python train.py --arch="uvit" --model="class-conditioned image flow-matching model" --dataset="telescope images of galaxies (Galaxy Zoo DECaLS)" --train_examples=88335 --image_size=64 --horizontal_flip=true --conditioning="class" --objective="flow_matching" --cond_dim=192 --targets=["spiral winding"] --num_classes=3 --cond_dropout=0.1 --logit_normal_time=false --norm="rmsnorm" --norm_position="pre" --hidden_act="gelu" --head_dim=16 --fused_qkv=false --qk_norm=false --layer_scale_init=1.0 --parallel_block=false --inner_norm=false --moe="top_k" --num_experts=32 --moe_every=1 --expert_mlp_ratio=1 --experts_per_token=1 --shared_expert=true --patch_size=[4, 4] --layers=12 --width=160 --positions="learned" --residual_init="none" --optimizer="muon" --muon_scale="match_rms_adamw" --learning_rate=0.0037 --momentum=0.95 --nesterov=true --orthogonalizer="newton_schulz_5" --adamw_lr_other_params=0.0017 --max_grad_norm=5.0 --max_steps=5800 --batch_size=64 --epochs=4.2 --lr_schedule="wsd" --decay_fraction=0.3 --final_lr_fraction=0.1 --warmup_steps=110 --weight_decay=0.1 --adamw_weight_decay_other_params=0
Rows from block 6 of a small class-conditioned image flow-matching model, named by matrix and row number. Rows with one number within an expert belong to one neuron, the router's apart. Each number is 200 + 20 x the weight over its row's rms, rounded and kept within 0 to 999. All counts start at 0.
Before each expert's rows are labels from the 100 images, of 14976 (inputs lightly noised), where the router gives the expert most weight on average: "top examples" is what is common among them; "patch colour" is the nearest of a few named colours to the mean colour under the peak. Only what is clearly more common there than usual is listed. The data: telescope images of galaxies (Galaxy Zoo DECaLS).
# router: router (model.blocks.6.mlp.router.weight, 32x160, trained with AdamW), inputs 80-159
# up: expert up (model.blocks.6.mlp.up, 32x160x160), inputs 80-159
# down: expert down (model.blocks.6.mlp.down, 32x160x160, transposed), outputs 80-159

# expert 15
top examples: shape: star or artifact
patch colour: brown
router.15,221,200,228,191,214,190,195,164,193,203,196,192,215,199,215,225,203,193,195,218,193,187,220,190,216,182,196,188,203,160,235,196,207,196,211,152,221,179,229,216,210,193,237,232,239,172,213,189,189,206,233,211,194,185,156,232,165,215,222,175,208,233,203,196,179,211,196,188,227,198,197,198,177,212,173,163,194,217,188,202
up.19,210,181,175,216,182,194,202,191,214,195,173,180,202,224,176,233,226,204,233,191,218,193,214,201,199,214,197,196,245,194,180,165,181,227,197,194,231,195,196,244,205,200,201,151,224,230,212,197,212,195,209,202,193,201,182,205,182,179,198,186,203,217,217,200,187,211,178,206,189,173,178,192,241,222,181,236,209,204,207,210
down.19,200,221,211,196,229,179,191,225,173,205,239,181,202,181,224,179,229,199,191,180,222,217,211,228,211,147,219,212,148,206,196,190,186,162,186,189,213,183,186,179,221,159,209,249,233,227,170,201,185,167,202,199,202,228,199,205,229,210,207,174,180,171,221,202,206,209,198,199,170,184,187,179,179,181,228,191,195,203,205,163
up.20,179,179,184,177,190,233,182,160,203,203,218,168,187,199,177,199,234,179,212,205,211,185,181,168,198,194,195,183,218,206,215,195,198,184,192,199,222,226,185,189,240,168,219,230,216,177,199,238,202,205,168,194,227,228,198,165,223,220,236,216,201,209,202,184,175,159,206,167,213,185,175,212,199,197,194,207,185,211,193,225
down.20,184,175,197,212,211,228,212,223,163,201,199,199,181,200,196,204,203,201,165,161,179,235,184,203,202,186,198,191,180,196,218,189,197,190,209,199,192,157,184,223,183,217,193,173,214,185,213,203,216,210,234,198,221,189,177,222,158,206,201,192,218,189,170,173,190,193,235,211,200,218,177,212,190,190,219,214,196,196,204,201
up.21,223,220,198,185,215,223,199,185,196,193,218,191,225,168,231,221,235,185,215,193,220,196,184,164,209,200,195,176,221,214,174,197,181,194,226,176,225,184,223,206,201,213,214,200,196,180,200,211,186,201,211,193,175,167,193,208,195,225,230,169,193,203,177,164,226,179,224,168,214,214,182,206,222,195,205,207,217,162,191,199
down.21,194,146,203,206,210,185,202,226,248,207,202,197,195,224,191,217,230,193,211,202,195,248,170,197,234,161,222,172,205,193,216,206,178,223,207,220,177,200,206,179,160,179,210,199,213,179,184,154,207,228,182,242,203,220,214,182,213,175,201,247,214,192,215,220,211,204,203,219,207,168,206,214,187,197,222,202,177,173,201,201
up.22,192,182,206,219,193,211,210,226,199,189,232,150,180,157,224,201,216,204,181,156,139,204,196,208,197,209,207,160,213,197,178,213,172,196,216,172,176,213,195,211,211,188,194,213,206,189,231,200,193,211,217,205,198,191,207,201,167,224,263,202,193,192,198,198,213,202,196,191,222,169,211,211,223,135,199,209,166,210,178,202
down.22,196,218,154,221,239,185,193,169,200,182,194,236,189,190,218,202,190,195,239,199,244,183,202,196,185,198,211,236,176,206,182,176,224,147,189,201,222,235,187,204,189,220,213,160,220,178,219,242,184,190,190,191,177,198,163,168,230,209,208,217,200,206,226,159,190,219,186,204,201,210,201,204,177,224,181,215,193,210,225,188

# expert 22
top examples: roundness: round
patch colour: grey; pink
router.22,151,213,212,190,173,186,200,214,221,174,185,195,208,207,228,177,182,194,187,193,177,210,215,206,207,205,181,224,171,199,195,196,195,222,188,181,193,177,205,198,242,164,189,204,180,196,183,214,229,187,198,196,177,217,175,208,160,186,190,204,219,201,201,214,225,229,212,195,215,182,180,233,215,188,189,186,206,217,227,197
up.19,198,177,172,203,179,208,211,204,195,183,213,212,193,207,195,188,222,228,216,207,202,201,214,195,210,204,168,173,196,191,243,177,181,223,194,211,190,181,222,164,196,222,232,206,204,205,215,203,200,196,223,177,201,167,167,192,206,193,196,168,199,164,178,207,200,185,226,219,194,179,227,198,178,247,247,182,213,209,198,202
down.19,189,225,199,191,223,225,195,214,194,227,191,208,199,234,220,214,174,195,215,199,198,235,234,220,203,217,212,208,183,178,185,183,203,193,218,195,218,211,233,192,165,208,164,225,172,205,212,202,212,266,205,193,200,227,223,184,195,207,213,208,216,206,179,156,202,166,184,221,207,219,203,204,168,213,199,165,189,181,189,184
up.20,221,228,189,192,205,211,202,213,197,168,178,176,188,187,188,195,219,183,204,184,192,209,248,209,176,225,189,213,196,186,209,191,215,184,168,234,220,215,236,185,147,208,208,238,197,185,175,231,167,150,181,209,210,235,208,213,216,182,216,172,195,224,170,189,202,214,192,185,188,206,159,201,173,199,190,205,194,204,194,187
down.20,210,230,227,202,173,201,186,215,206,172,187,234,219,192,248,226,211,179,228,209,252,230,193,211,221,169,202,220,207,189,185,211,226,193,193,198,207,226,193,198,189,203,218,197,205,234,194,211,214,224,207,211,197,185,215,218,181,214,191,204,201,207,235,171,201,171,201,197,237,236,204,230,200,194,172,226,194,165,214,218
up.21,184,218,185,187,190,161,209,192,229,202,199,212,190,231,223,214,232,190,185,191,170,223,211,219,197,184,230,190,182,197,238,227,164,194,218,240,202,177,172,182,215,205,175,220,190,211,194,204,204,148,185,204,196,188,188,188,231,180,189,224,210,201,181,208,206,197,167,230,212,199,203,214,216,186,202,171,219,232,186,196
down.21,198,213,206,195,245,200,194,211,192,202,187,206,206,165,205,220,191,177,204,190,203,199,215,182,188,197,219,222,214,204,183,219,201,187,203,245,206,189,220,182,166,216,232,246,220,176,228,193,201,226,172,208,176,225,200,195,208,206,203,181,146,195,174,191,181,200,184,184,194,186,219,181,205,228,196,226,203,216,225,194
up.22,183,138,147,202,225,215,239,185,200,207,210,243,209,177,201,203,214,205,199,215,217,206,226,202,204,201,208,210,220,189,233,220,216,167,223,183,225,199,208,203,193,175,199,164,204,194,210,192,183,199,202,183,203,231,202,231,204,213,203,197,210,205,209,230,176,212,228,232,177,184,177,201,209,200,216,189,210,185,169,237
down.22,234,219,201,213,208,213,188,198,190,167,201,194,196,207,234,233,171,189,247,199,193,195,162,215,205,168,172,196,207,218,219,173,202,218,201,173,188,203,199,182,156,186,192,255,213,192,177,210,199,207,203,179,212,209,189,230,192,219,225,191,200,191,211,236,232,189,200,167,201,214,232,189,174,201,168,181,220,204,226,220

# expert 10
top examples: roundness: round
patch colour: grey
router.10,160,176,210,190,192,216,199,177,203,199,196,216,233,178,213,204,185,154,199,189,191,152,209,174,188,205,180,159,192,206,188,197,178,203,169,183,211,196,223,195,199,176,212,192,225,199,192,174,224,190,143,192,168,232,214,218,165,211,203,190,222,239,211,223,228,223,243,194,216,190,187,224,227,208,193,185,184,202,176,216
up.19,213,232,210,178,212,251,214,189,198,181,195,229,219,193,198,170,172,186,202,231,227,207,201,201,216,149,210,197,201,204,186,193,182,220,183,145,185,206,193,180,189,221,234,175,168,178,212,156,173,167,218,236,195,187,160,199,220,174,204,196,212,201,200,208,189,235,172,188,206,197,231,189,205,180,190,214,199,191,210,210
down.19,178,211,194,205,212,198,211,179,212,235,215,235,166,205,201,218,239,191,203,198,171,211,158,172,198,224,181,187,220,157,206,208,191,154,229,168,199,208,164,208,208,214,206,231,231,220,187,219,168,192,216,208,219,211,189,188,220,190,215,163,215,192,225,219,186,182,190,228,210,190,204,195,203,189,192,225,238,177,195,197
up.20,201,204,205,198,220,211,173,212,211,186,172,202,207,202,212,167,209,220,172,185,193,190,211,224,186,216,184,222,201,166,212,185,187,194,179,184,181,199,165,181,220,209,194,173,158,235,191,211,185,172,200,181,209,188,182,211,173,185,166,213,172,200,175,184,236,207,166,172,226,172,220,188,170,213,178,233,182,184,210,190
down.20,200,181,200,212,191,215,197,187,169,208,241,188,216,207,172,224,241,186,237,177,235,193,184,173,197,205,224,177,193,231,169,191,220,228,213,217,206,173,220,217,217,222,200,184,223,200,193,178,179,190,221,211,206,192,202,204,238,213,206,175,229,179,212,240,184,182,225,217,203,186,191,197,190,201,229,207,188,225,238,190
up.21,248,224,219,192,179,216,180,185,206,187,229,199,208,209,218,233,176,182,230,194,197,250,203,172,201,221,186,199,178,198,222,184,203,199,208,168,224,177,196,212,205,184,204,218,206,215,201,220,204,206,184,196,198,200,200,246,221,183,187,194,210,215,168,206,210,194,172,209,163,198,234,196,192,160,228,189,211,139,208,221
down.21,189,214,208,189,237,222,163,210,177,189,209,235,216,181,231,180,174,198,174,192,191,194,160,215,183,215,198,216,237,186,179,219,219,207,213,207,191,221,217,201,178,194,219,225,184,183,209,210,202,218,197,194,175,217,190,182,211,196,211,214,205,184,181,206,149,187,195,182,195,213,186,196,190,254,184,206,223,177,176,201
up.22,215,155,177,225,225,223,204,208,204,206,156,199,208,231,202,201,176,214,221,196,227,219,231,178,200,229,217,214,185,161,248,262,203,225,195,211,178,209,256,198,218,214,226,197,194,204,181,211,189,225,202,192,199,195,193,241,216,166,180,202,226,215,207,173,207,224,181,187,215,190,215,200,183,200,193,198,167,198,183,181
down.22,161,215,214,218,192,210,203,219,208,207,182,196,185,184,181,202,202,197,175,205,180,197,179,239,203,170,186,194,186,181,173,188,218,229,205,203,195,168,168,200,186,199,192,207,240,202,209,195,219,201,215,205,176,226,210,198,206,185,206,216,176,214,171,197,179,241,181,178,210,173,225,184,165,209,194,182,244,208,186,172

# expert 14
top examples: roundness: round
patch colour: white
router.14,192,215,180,227,191,194,196,188,224,218,228,191,181,185,202,168,149,181,206,170,200,193,187,225,227,198,175,177,214,184,151,179,211,198,210,183,182,207,255,213,199,186,213,208,208,204,170,194,223,233,169,203,176,178,194,201,172,171,200,161,178,211,224,214,189,221,184,181,237,178,192,210,204,227,214,232,189,216,171,195
up.19,220,214,206,183,241,197,161,195,224,211,201,219,201,190,167,182,184,227,182,191,220,185,172,227,222,205,208,200,192,185,174,163,181,172,201,192,194,219,209,210,205,201,229,138,181,213,186,213,194,216,206,192,196,200,208,202,193,176,180,186,188,221,229,200,185,214,198,176,211,180,219,221,199,217,214,213,227,206,193,229
down.19,221,226,224,208,184,179,186,228,202,223,205,194,201,174,240,203,224,198,221,192,230,173,216,199,231,163,219,232,217,225,193,217,253,253,202,179,207,206,239,225,207,216,177,220,191,199,186,198,208,189,191,186,214,202,170,226,219,203,194,208,188,188,198,157,204,193,199,186,211,210,218,162,223,202,229,181,181,194,206,238
up.20,198,177,185,212,227,179,180,217,211,189,187,212,201,195,188,160,199,189,170,194,167,184,201,200,224,216,208,215,227,201,188,222,219,169,200,188,193,209,196,199,207,185,214,187,215,218,191,244,201,190,190,222,168,179,216,193,205,167,232,212,222,182,190,189,200,217,188,187,188,167,218,169,233,229,211,195,189,181,184,170
down.20,187,163,223,157,185,177,191,218,202,233,233,178,199,197,159,245,176,222,198,212,232,223,197,185,203,192,200,187,205,190,211,231,206,193,208,187,174,202,211,151,217,206,210,175,179,219,213,202,231,202,203,226,207,203,228,207,220,195,206,196,176,191,209,225,224,176,252,209,202,178,185,205,175,146,207,163,207,201,194,191
up.21,204,177,193,217,190,205,181,179,189,230,189,182,176,191,185,184,228,190,195,177,169,223,201,207,173,188,175,199,224,214,206,209,208,180,189,212,156,174,216,185,196,197,219,190,228,213,166,193,169,204,222,204,158,184,218,197,201,176,213,211,188,173,164,182,193,224,214,240,198,187,196,159,219,187,195,186,175,194,205,189
down.21,215,196,225,183,198,200,210,187,246,167,190,201,217,221,209,186,203,222,171,196,159,170,182,163,208,209,206,207,173,201,220,215,177,191,195,184,212,194,191,217,214,206,189,214,194,203,181,188,199,172,190,180,217,191,180,194,208,218,221,185,201,207,228,196,184,166,196,172,186,185,193,196,187,185,191,202,258,189,206,201
up.22,183,228,212,185,168,197,201,182,231,191,193,170,217,182,224,210,244,191,225,227,220,194,172,166,190,193,200,214,246,181,151,167,195,154,202,221,216,199,183,185,184,233,228,231,208,228,188,221,208,212,206,224,189,200,205,217,192,213,192,167,182,180,192,194,176,202,199,223,202,218,193,184,190,223,198,205,200,194,220,223
down.22,229,184,203,199,198,207,203,247,199,178,185,203,200,190,169,168,181,204,173,234,182,200,221,158,184,207,197,213,190,257,230,192,193,194,213,174,195,208,213,160,194,186,172,218,181,222,208,206,208,207,235,215,192,193,212,164,185,179,225,215,243,188,156,212,207,219,216,189,187,204,224,182,203,184,185,176,239,179,214,177