python train.py --dataset="telescope images of galaxies (Galaxy Zoo DECaLS)" --image_size=64 --horizontal_flip=true --cond_dim=192 --targets=["spiral winding"] --fused_qkv=false --optimizer="muon" --orthogonalizer="newton_schulz_5" --adamw_lr_other_params=0.0017 --decay_fraction=0.3
Rows from expert 14 of block 5, named by matrix and row number. Rows with one number belong to one neuron. Each number is 128 + 24 x the weight over its row's rms, rounded and kept within 0 to 255. All counts start at 0. After the name is the row's rms in percent of the matrix's.
# up: expert up (model.blocks.5.mlp.up, 32x160x160), inputs 0-159
# down: expert down (model.blocks.5.mlp.down, 32x160x160, transposed), outputs 0-159
up.29 100 [126 109  99 129 109  90 107 114  98 137 144 108 136 144 127 123 123 117 113  81 121 106  81 119 130 170 132 123 158 169 138 167 152 120  68 156 108 119 138  71 148 120 162 116 152 151  96 119 131  99 119 185  96  98 141 158 158 145 160 127 131  97 109 138 112 136 131 170 120 131  93 147 135 135 114  90 120 122 106 141 127 122 106 104 112 115 129 111 114 166  97 145 101 104 147 190 111 110 126 128 159  83 148 128 100 146 134 112 120 147 133 117 178 126  97 118 102 136 105 109 109 100  97 155 127 139 174  86 132 133 109 114 113 114 113 107 120  88  93 169 110 150 174 116 139 105 150 119 177 141 126 129 110 103 112 129 131 155 121  85]
down.29 101 [118 102 105 142 118 117  88 157 113 116 127 105 131 142 122 100 124 117 170 130 126 116 127 116 156 149 116 147  83 152  89 111 168 113 152 111 115 133 145 144 134 125  88 140 143 108 138  77 139 115 121  92 118 174 136  90 105 138 123 163  90 125 128 144 122 135 107 147 164 146 129 115 123 113 138 126 108 161 189  99 155 110 178 140 114 146 148 115 140 105 156 117 103 134 113 134  95 105 126 164 132 168 103  90 154 179 151 139 149  95 135 163 147 142 143 126 139  99  98 134 102 151 134 163 153 135 121 173 142 128 133 129 120 113 138  61 152 100 114 122 114 146 127 130 175 124 122 121 130 149 139  79  97 119 123  89 163 172 188 156]
up.30 107 [168 108 128 153 209 179 140 123 140 134 206 137 110 128 133 133 176 119 125 110 111 180 150 111 147 130 144 152 110 125 187 178 135 151 127 133 115  93 119 106 100 117  87  97 123 129 148 122 118 140 183  81 180 120 104 111 123 112 116 135 130 118 144 150 172 106 100  89 162 145 131 145 142 145 146 101 135 141 133  84 145 107 136 107 124 111 131 137  83 134 134 137 102  93 113 144 120 145 121 126 120 130 135 119 115 153 109 120 124 151 155 117 143  89 116 128 129  79 121 102 150 107 135 149 115  83 111 146 135  82 119 140  82 107 141 159 115 110 109 154 126  87 108 134 138 118 118 113 129 104 118 151 144 115 148 118 132 153 132  98]
down.30 108 [122 143 121 144 144  99 136 111 213 141 107 157 119 144 106 140 173  92 131 106 135 135  80 140 105 128 114 114 119  95 116 104 154 124 145 166 100  88 153 137 104 151 114 166 151 141  85 114 117 115 113 125 121 148 105 158 112 107 122  82 102 122 130 152 102 171 149 125 157 147 104 117 122  76 121 189 167 129 128 127 128 180 156 112 154 145 138 115 112 121 153 137 135 169 121 112 128 116 100 137 130 110  95 125 180 155 105 120 113  96 121 105 172 124 142 108  83 129 124 156 111 130 130 102 136 125 131 120 145 115 138  73 152 131 159 152 161 145 103 163 160 102 118 153 144 113 112 127 133 115 132 120 153  99 170 154 130 120 150 162]
up.31 078 [126 213 129 116 130 112 137 110 154 161 144 130 166 147  61 113 124 133 119 149 120 125 112 160 128 112 150  87 180  68 128 132 136 108 129 150 117 110  97 128 136 153 115 107 146 137 118 112  83 114 133 148 146 136  99 142 139 145 135  95 122 108 121 116 123  88 145 123 121 149 114  78 138 147 131 157 151 145 141 167 161 129 115 133 106 143 119 136 139 133 121 102 152 137 129 148 119 110 114 100 167 144 124 104  88 128 132 132 146  94 162 128 144 132 153  80 131 112 142  87 109 125 104 134 112 161  53 120 100 138  95  97  82  91 116  97 130 155 106 152 132 120 112 127 161 111  90 135 108 169 120 146 114  97 140  70 131 128 137 123]
down.31 081 [121 139  96 155 111 136 173 137 106 106  82 104  98 127 136 121 167 135 134 112 109 132  98 147  85 109 122 126 111 124 132  94 134  98 164 119 115 100 128 125 129 106 156 139 141 122 152 173 112 117  84  89 156 108 166 127 145 114 111 150 102 151 101 107 179 144  92 135 113  91  77 135 163 140 143 107 175 147 144 158 123 150 153 113 113 137 179 130 140  82 159 101 127 148 114 131  92 130 138 118 127 161 171 132 114 145  77 143 102 164  98  73 103 104 132 135 181 134 146 150 117 137 142 122 128 170 130 125 132 100 135 129 112 119 174 197 131 147 139 133 116 137 126 109 130 138 118 136  95 128 109 122 126 105 131 135 152 153 103  98]
up.32 099 [127 123 121 120 153 165 111 124 167 140 113 123 136 160 154 131 152 159 114 116 136 126 131  82 116 160 153  75  92 135 153 135 137 143 120 123 108 123 111 134 144 121  91 161 128  95 145  72 192 141 132 102 137 120 129 105 101 142 123 125 111 158 119 130  82 130 175 106 132 111 128 133 106  97 172  97 164  87 105 116  95  86 139 141 128 104 187  65 138 109 120 132 118 140 118 147 107  95 120 128 152 166 110 113 119 117 105 137 132 143 137 136 147 135 148 100 132 158 103 116 118 147 151 139 143 137 118 125 114  85 205  98 151 134 105 128 143 117 102 133 114 140 136 136 138  85 113  98  93 112 161 178 142 124 154 147 154 126  91 150]
down.32 107 [157 103 105  93 121  45 113 156 161 140 120 144 100 131 111  86  94 154 116 155 150 113 118 132 127 151 150 131 109 129 122 135 113 159 153 186 145 144 136 122 102  90 135  92 111 179 106 113 103 133 154 137 113 162 112 134  95  98  85 124  94 143 126 120 126 171 119 158 150 135 129 132 141 107  87  97 174 115 166 127 103 110  85 122 136 155  76 109 113  86 107 177 126 173 121 119 174 112 142 170 129  98 110 147 105 143 105 132 125 142 140 133 124 138 127 131 110 151 142 158 146 159 120 123 124 113 142 190 158 132 135 127 139 122  98 137 112 123  70 126 151 136 126 129 156 140 144 146 139 156 155 144 127 141 108 134 144 133 135 110]
up.33 103 [107 124 126 103 115 148 136 117 161 100 119 120  80 120 110 146 137 167 140 132 124 160 166 147 135 188 114 125 119 147 107 156 120  94 135 161 117  90 124 157 151 150 103 150 120  96 133 127 100 120 141 131 156 131  85 182 134 139 134 127 113  91 169 157 150 124 111 100 115 137 115 147 121 140 124 131 172 141  93 136  99 164 130  73 110 153 163 156 137 141  93 117  86 163  89 168  88 184 108 127 160 107 141 124 108 141 132 160 117 148 165 102 141 104  97 127 132 105 125 136 173 140 143 116 145 134 116 110 130 160 150  88  80 161 125 156  99  88 144 135 135 111 123 149 135 164 134 107 151 141  97 130 112 127 132 153 161 123 170 127]
down.33 107 [160  99 125 112 172 102 107 112 132 134 109 171 156 151 103 130 132  94 139 110 131 104 106 132 114 103 172 103 162 126  88 135 140  93 167 154 145 134 102 151 121 125  98 170 132 115  99 127 122  84 100 126 129 110 121 149 127 165  90 122 100 126 121 130 156 141 134 162 144 138 120 119 131 123 127 104 126 152 132  78 125 126 120 170 130 139 122 157 151  75  84 142 153  97 146  79 137 105 102 214 126 129 130 141 137 152 126 128 136 124 127 158 131 139 148 155 106 161 116 108  98 141 132 114 105 139 134 151 135  94 131 178 141 118 149 103 156 176 103 158 143  88 132 103 139 116  98 114 123 112  88 130  84 145 152 128 117  78  92 137]
up.34 111 [141 156 134 126 125 132 127 122 123 135 160 129 112  81 162 145 113 132 155 142  68 155 130 117 138 139 110 117 131 139 138  98  92 120 140 125 153  93 114  79 177 122  95 109 140 153 139 147 136 103 151 131  94 138 143 110 142 121 113 116  70 107 132 154 172 134 138  91 113 173 137 136 143 103 173 140  77 134 155 134 142 109 135 112 147  88  86 103 110 139 128 141 138 166  77 125 127 101  90 110 149 138 136 161 141 148 111 132 139 124 160 108 104 150  67 121 139 154 153 137 141 113 132 138  94 157 101 111  90 154 114  57  79 112 148 106 104 123 109 142 116 177 110 165 117 126 122 136 171 121  95 136 119 119 115 118 151 109 121 139]
down.34 117 [161 134 168 112 129 129 137 119 154 166 139  83 126 131 101 140 140 158 134 123 123 175 102 151 110 137 129  98 111 108 118 124 162 135 100 147 118 141 132 147 124 134 113 138 131  91 125  98 128 129  90 115 152  76 122 164 153 127 119 145 136 186 140 110 139 154 180 121 149 134  91 162 134 138 134 121  99 144 125 189 116 156 189 145 115 153 118 163  95 112 125 112 132 103 107  91 127 137 112 141 122 108 134 127 104 129 143 108 135 117 121  97 120  70  95 112 151 135  88 165  87 112 188 133 125  72 128 157 100 121 145  92 130 108 135 132 115 162 125 153 180 115 134 145 133 149 144  82  85 103 115 131 134 143 153  98 148 106 146 119]
up.35 103 [112 124 124 141 147 123 155 152 104 154 153 145 158 115 124 115 137 158 119 173 163 113 127 146 109 139 137 171 137 125 150 153 162 178 150 146 127 133  97 146 171 118 174 155 107  97 134 134 121 105 142 180 136 133 112 123 163  87 109 143 131 136  77 125  94 126 150 171 128 140 135 111 109 160 138 139 119 129 158 126  87 116 170 152  98 135 160 136 158 175 123 116 104 165 143 103 139 169 148 174 123 155 105 141 106 146 144 121 118 106 149 129 116 127 158 117 100 125 112 145  89 128 151 150 159 127 156 134 169 116  91 166  80  82 138 150 173 107 147 104 135 168 145 115 121 158 121 173 139 156 152 110 120 159 110 142 147 132 156 134]
down.35 092 [ 88 137 172  71 147 133 121 124  97 120 117 139  71 131 132 168 117 106 104 119 120 135 145 153 120 169 143  98 164 140  83 130 116 165 126 129 156 101 143 156 140 103  97 130  52  97 171 142 160 150 164 118 170 160 144 127 129 139 162 116 151 107 129 126 138 122 118 145  83 114 146 113 117 107 130 130 171 128 134 147 110  81 129 108 155 130 120 126 123 115  89 127 155  56 101 120  96  91 110 111 142 119 158 107 130 118 131 131 101 134 135 138 146 150 131 105 129 128 153 108 115 100  83 151  95 151 119 157 110 123 115  97 103 136 115 121 133 124 136 161  73 127 126 115 135 119 119 128 130 125 143  94 105  58 120 139 119 156 131 136]
up.36 109 [105 107 142 123 114 146 119 122 119 150 143 163 159 142 161 132 130  79 108 142 176 142 157  86  89  98 138 101  91 137 135 105 168 125 129  95  89 119 140 153 129 137 121 130 101 104 127 149  99 152 160 144 147  87 128 142 145 144 137 137 127 108 150 119 165 169 132 110 133 106 145 120 151 139 139 135 144 148 153 126  80  91  82 114 131 110  87 157 151 165 207 124  71 120 136 145 164 151 104 150 145 115 154 131 134 147 125 143  99 148 109 102 126 124 134 151 132 105 106 141 172 143 165 155 141 119 116  93 139 128 126 122 106  97 115 151  86 111 139 108 149 105 137 153  91 166 180 100 116  92 122 130 115 103 105 147 151 133 155 146]
down.36 120 [ 90 160 128 134 114 133 127 158 131 115 141 137 175 139 143 102 163 160 139  56 125 107 131 140 144  96 139 122 160 149 148 110 106 128 163 157 172 121 136 140 122 162 105  87  88 125 113 111 120 116 107 118 167 116 149 150 144  99 166 132  96 131  81 115 130 107 122 128 137 110 132 107 150 112 106 130 108 130 113 128 108  80 173 115 116 124 141 149  77 128  77 121 138 136 143 147 130  55 104 143 115 114 161 156 146 140 137 161 147 136  89 130 133  93  74 130  98 134 128 135 117 145  89  97 114 126 107  98 174  81 103 124 145 112 153 126 145 168 123 149 114 121 173  95 136 106 113 127 105 144 161 124 136 138 124 102 115 120  92 126]
up.37 060 [129 148  44 109 138 131 107 144 131 142 127 122 146  98 112  97 121 149 136 139 123 159 121  98 111 152 131 155 141 116 103 126  97 190 129 103 149 147 153 149 154 142 103 114 112 130 128 185 114 151 119 151 113 118 124 134 121 134 101 164  79 147 126 102  87 132 145 117  91  85 123 110  95 143 122  64 101  96 102 134 140 129 126 124 120 174 115 120 105 126 146 118  99 136 138 112 186  82 127 120 144 134 126 178  86 170 114 110 135 128  93 154 141 120 139 151 135 115  84 133 127 144 140  78 121 109 109 148  96 124 116 134 144 102 104 116 145 146  89 109 140 139 116 173  74 122 153  92 125 139 140 106 143 139 102 135 129 144 128  86]
down.37 061 [118 161 174 125 150  89 150 136 118 161 117 109  94 116 141 139 176 120 142 142 136 133 145 119 162 117 137 113 129 143 105 106 135 125 138 126 145 126 114  79 103 162 103 166 125 112 129 122 113 142 167 169 190 112 142 123 138  97  95 103 130  77 111 150 114 119 129 139 111 115 132 137 112  98 117 106 129 117 156 100 126 151 143 102 130 151 172 142 152 141 133 132 100 137  90 176 118 132 114 141 131 137 141 124 160 133 153 142 127 109 113  63 146 131 111 129  99 146 168  91 142 101 164 148 143 117 152 140 144 106 116  62 171 152 101 117 112 130 182 164 108 105 133 120  91 173 119 163 177 131 139 118 103 155 147 153  93 140 148 109]
up.38 089 [148 111  73 160 167 127 131 110 117 138 148 116 101 213 110 126 122 167 114  61 127 137 134 166 127  95 121 125 139 122 113 124 115 120 134 141 123 103 160 147 107 136 146 153 173 138 138 162 117 110 145 127 118 130 119 160 105 183 123 127 127 146 137 136 146 134 144  96 124 116 169  99 151 150 127 149 152  96 111 116 123 126 107 123 145  98 175 127 126 117 127 184 159 120  95 119 134 156 133 132 149 156 154 154 199 112 115 123 128 111 149 146 165 133 131 147 118 114 159  82 143 145 126 143 166 119 104 142 116 102 139 116  97 134  69 101  85 105 133 173 110 157 135 116 150 108 155 129 132 113  94 112 128 137 133 135 112 182 134 124]
down.38 086 [ 91 119 166 157 134 142 125 179 115 120 112 131 110 128 108 130 135 103 132 119 115 127 112 123 138  84 166 118 162 132  98 112 155 143  98 165 120  98 127 150 134 134 118 131 139  93 111  93 133 139 143 101 170 116  82 190 151  90  77 114 176 132 130 128  74 109  99 123  74 129 126 102 135 132 127 112  86 139  92 155 150 134 199 100 164 147 121 118 124 140 136 116  97 168 143 152 128  95 108 167 139 115 142 106 133 139 119 158 123 121 106  93 103 150 125 161 129  85  92 126 110 157 125 102 100 154 154 137 142 131 162 161 142 145 122  94 187 137 138 111 136 120 155 146 141 133 107 129 124 126 112 110 168 112 146 134 131 116 146 132]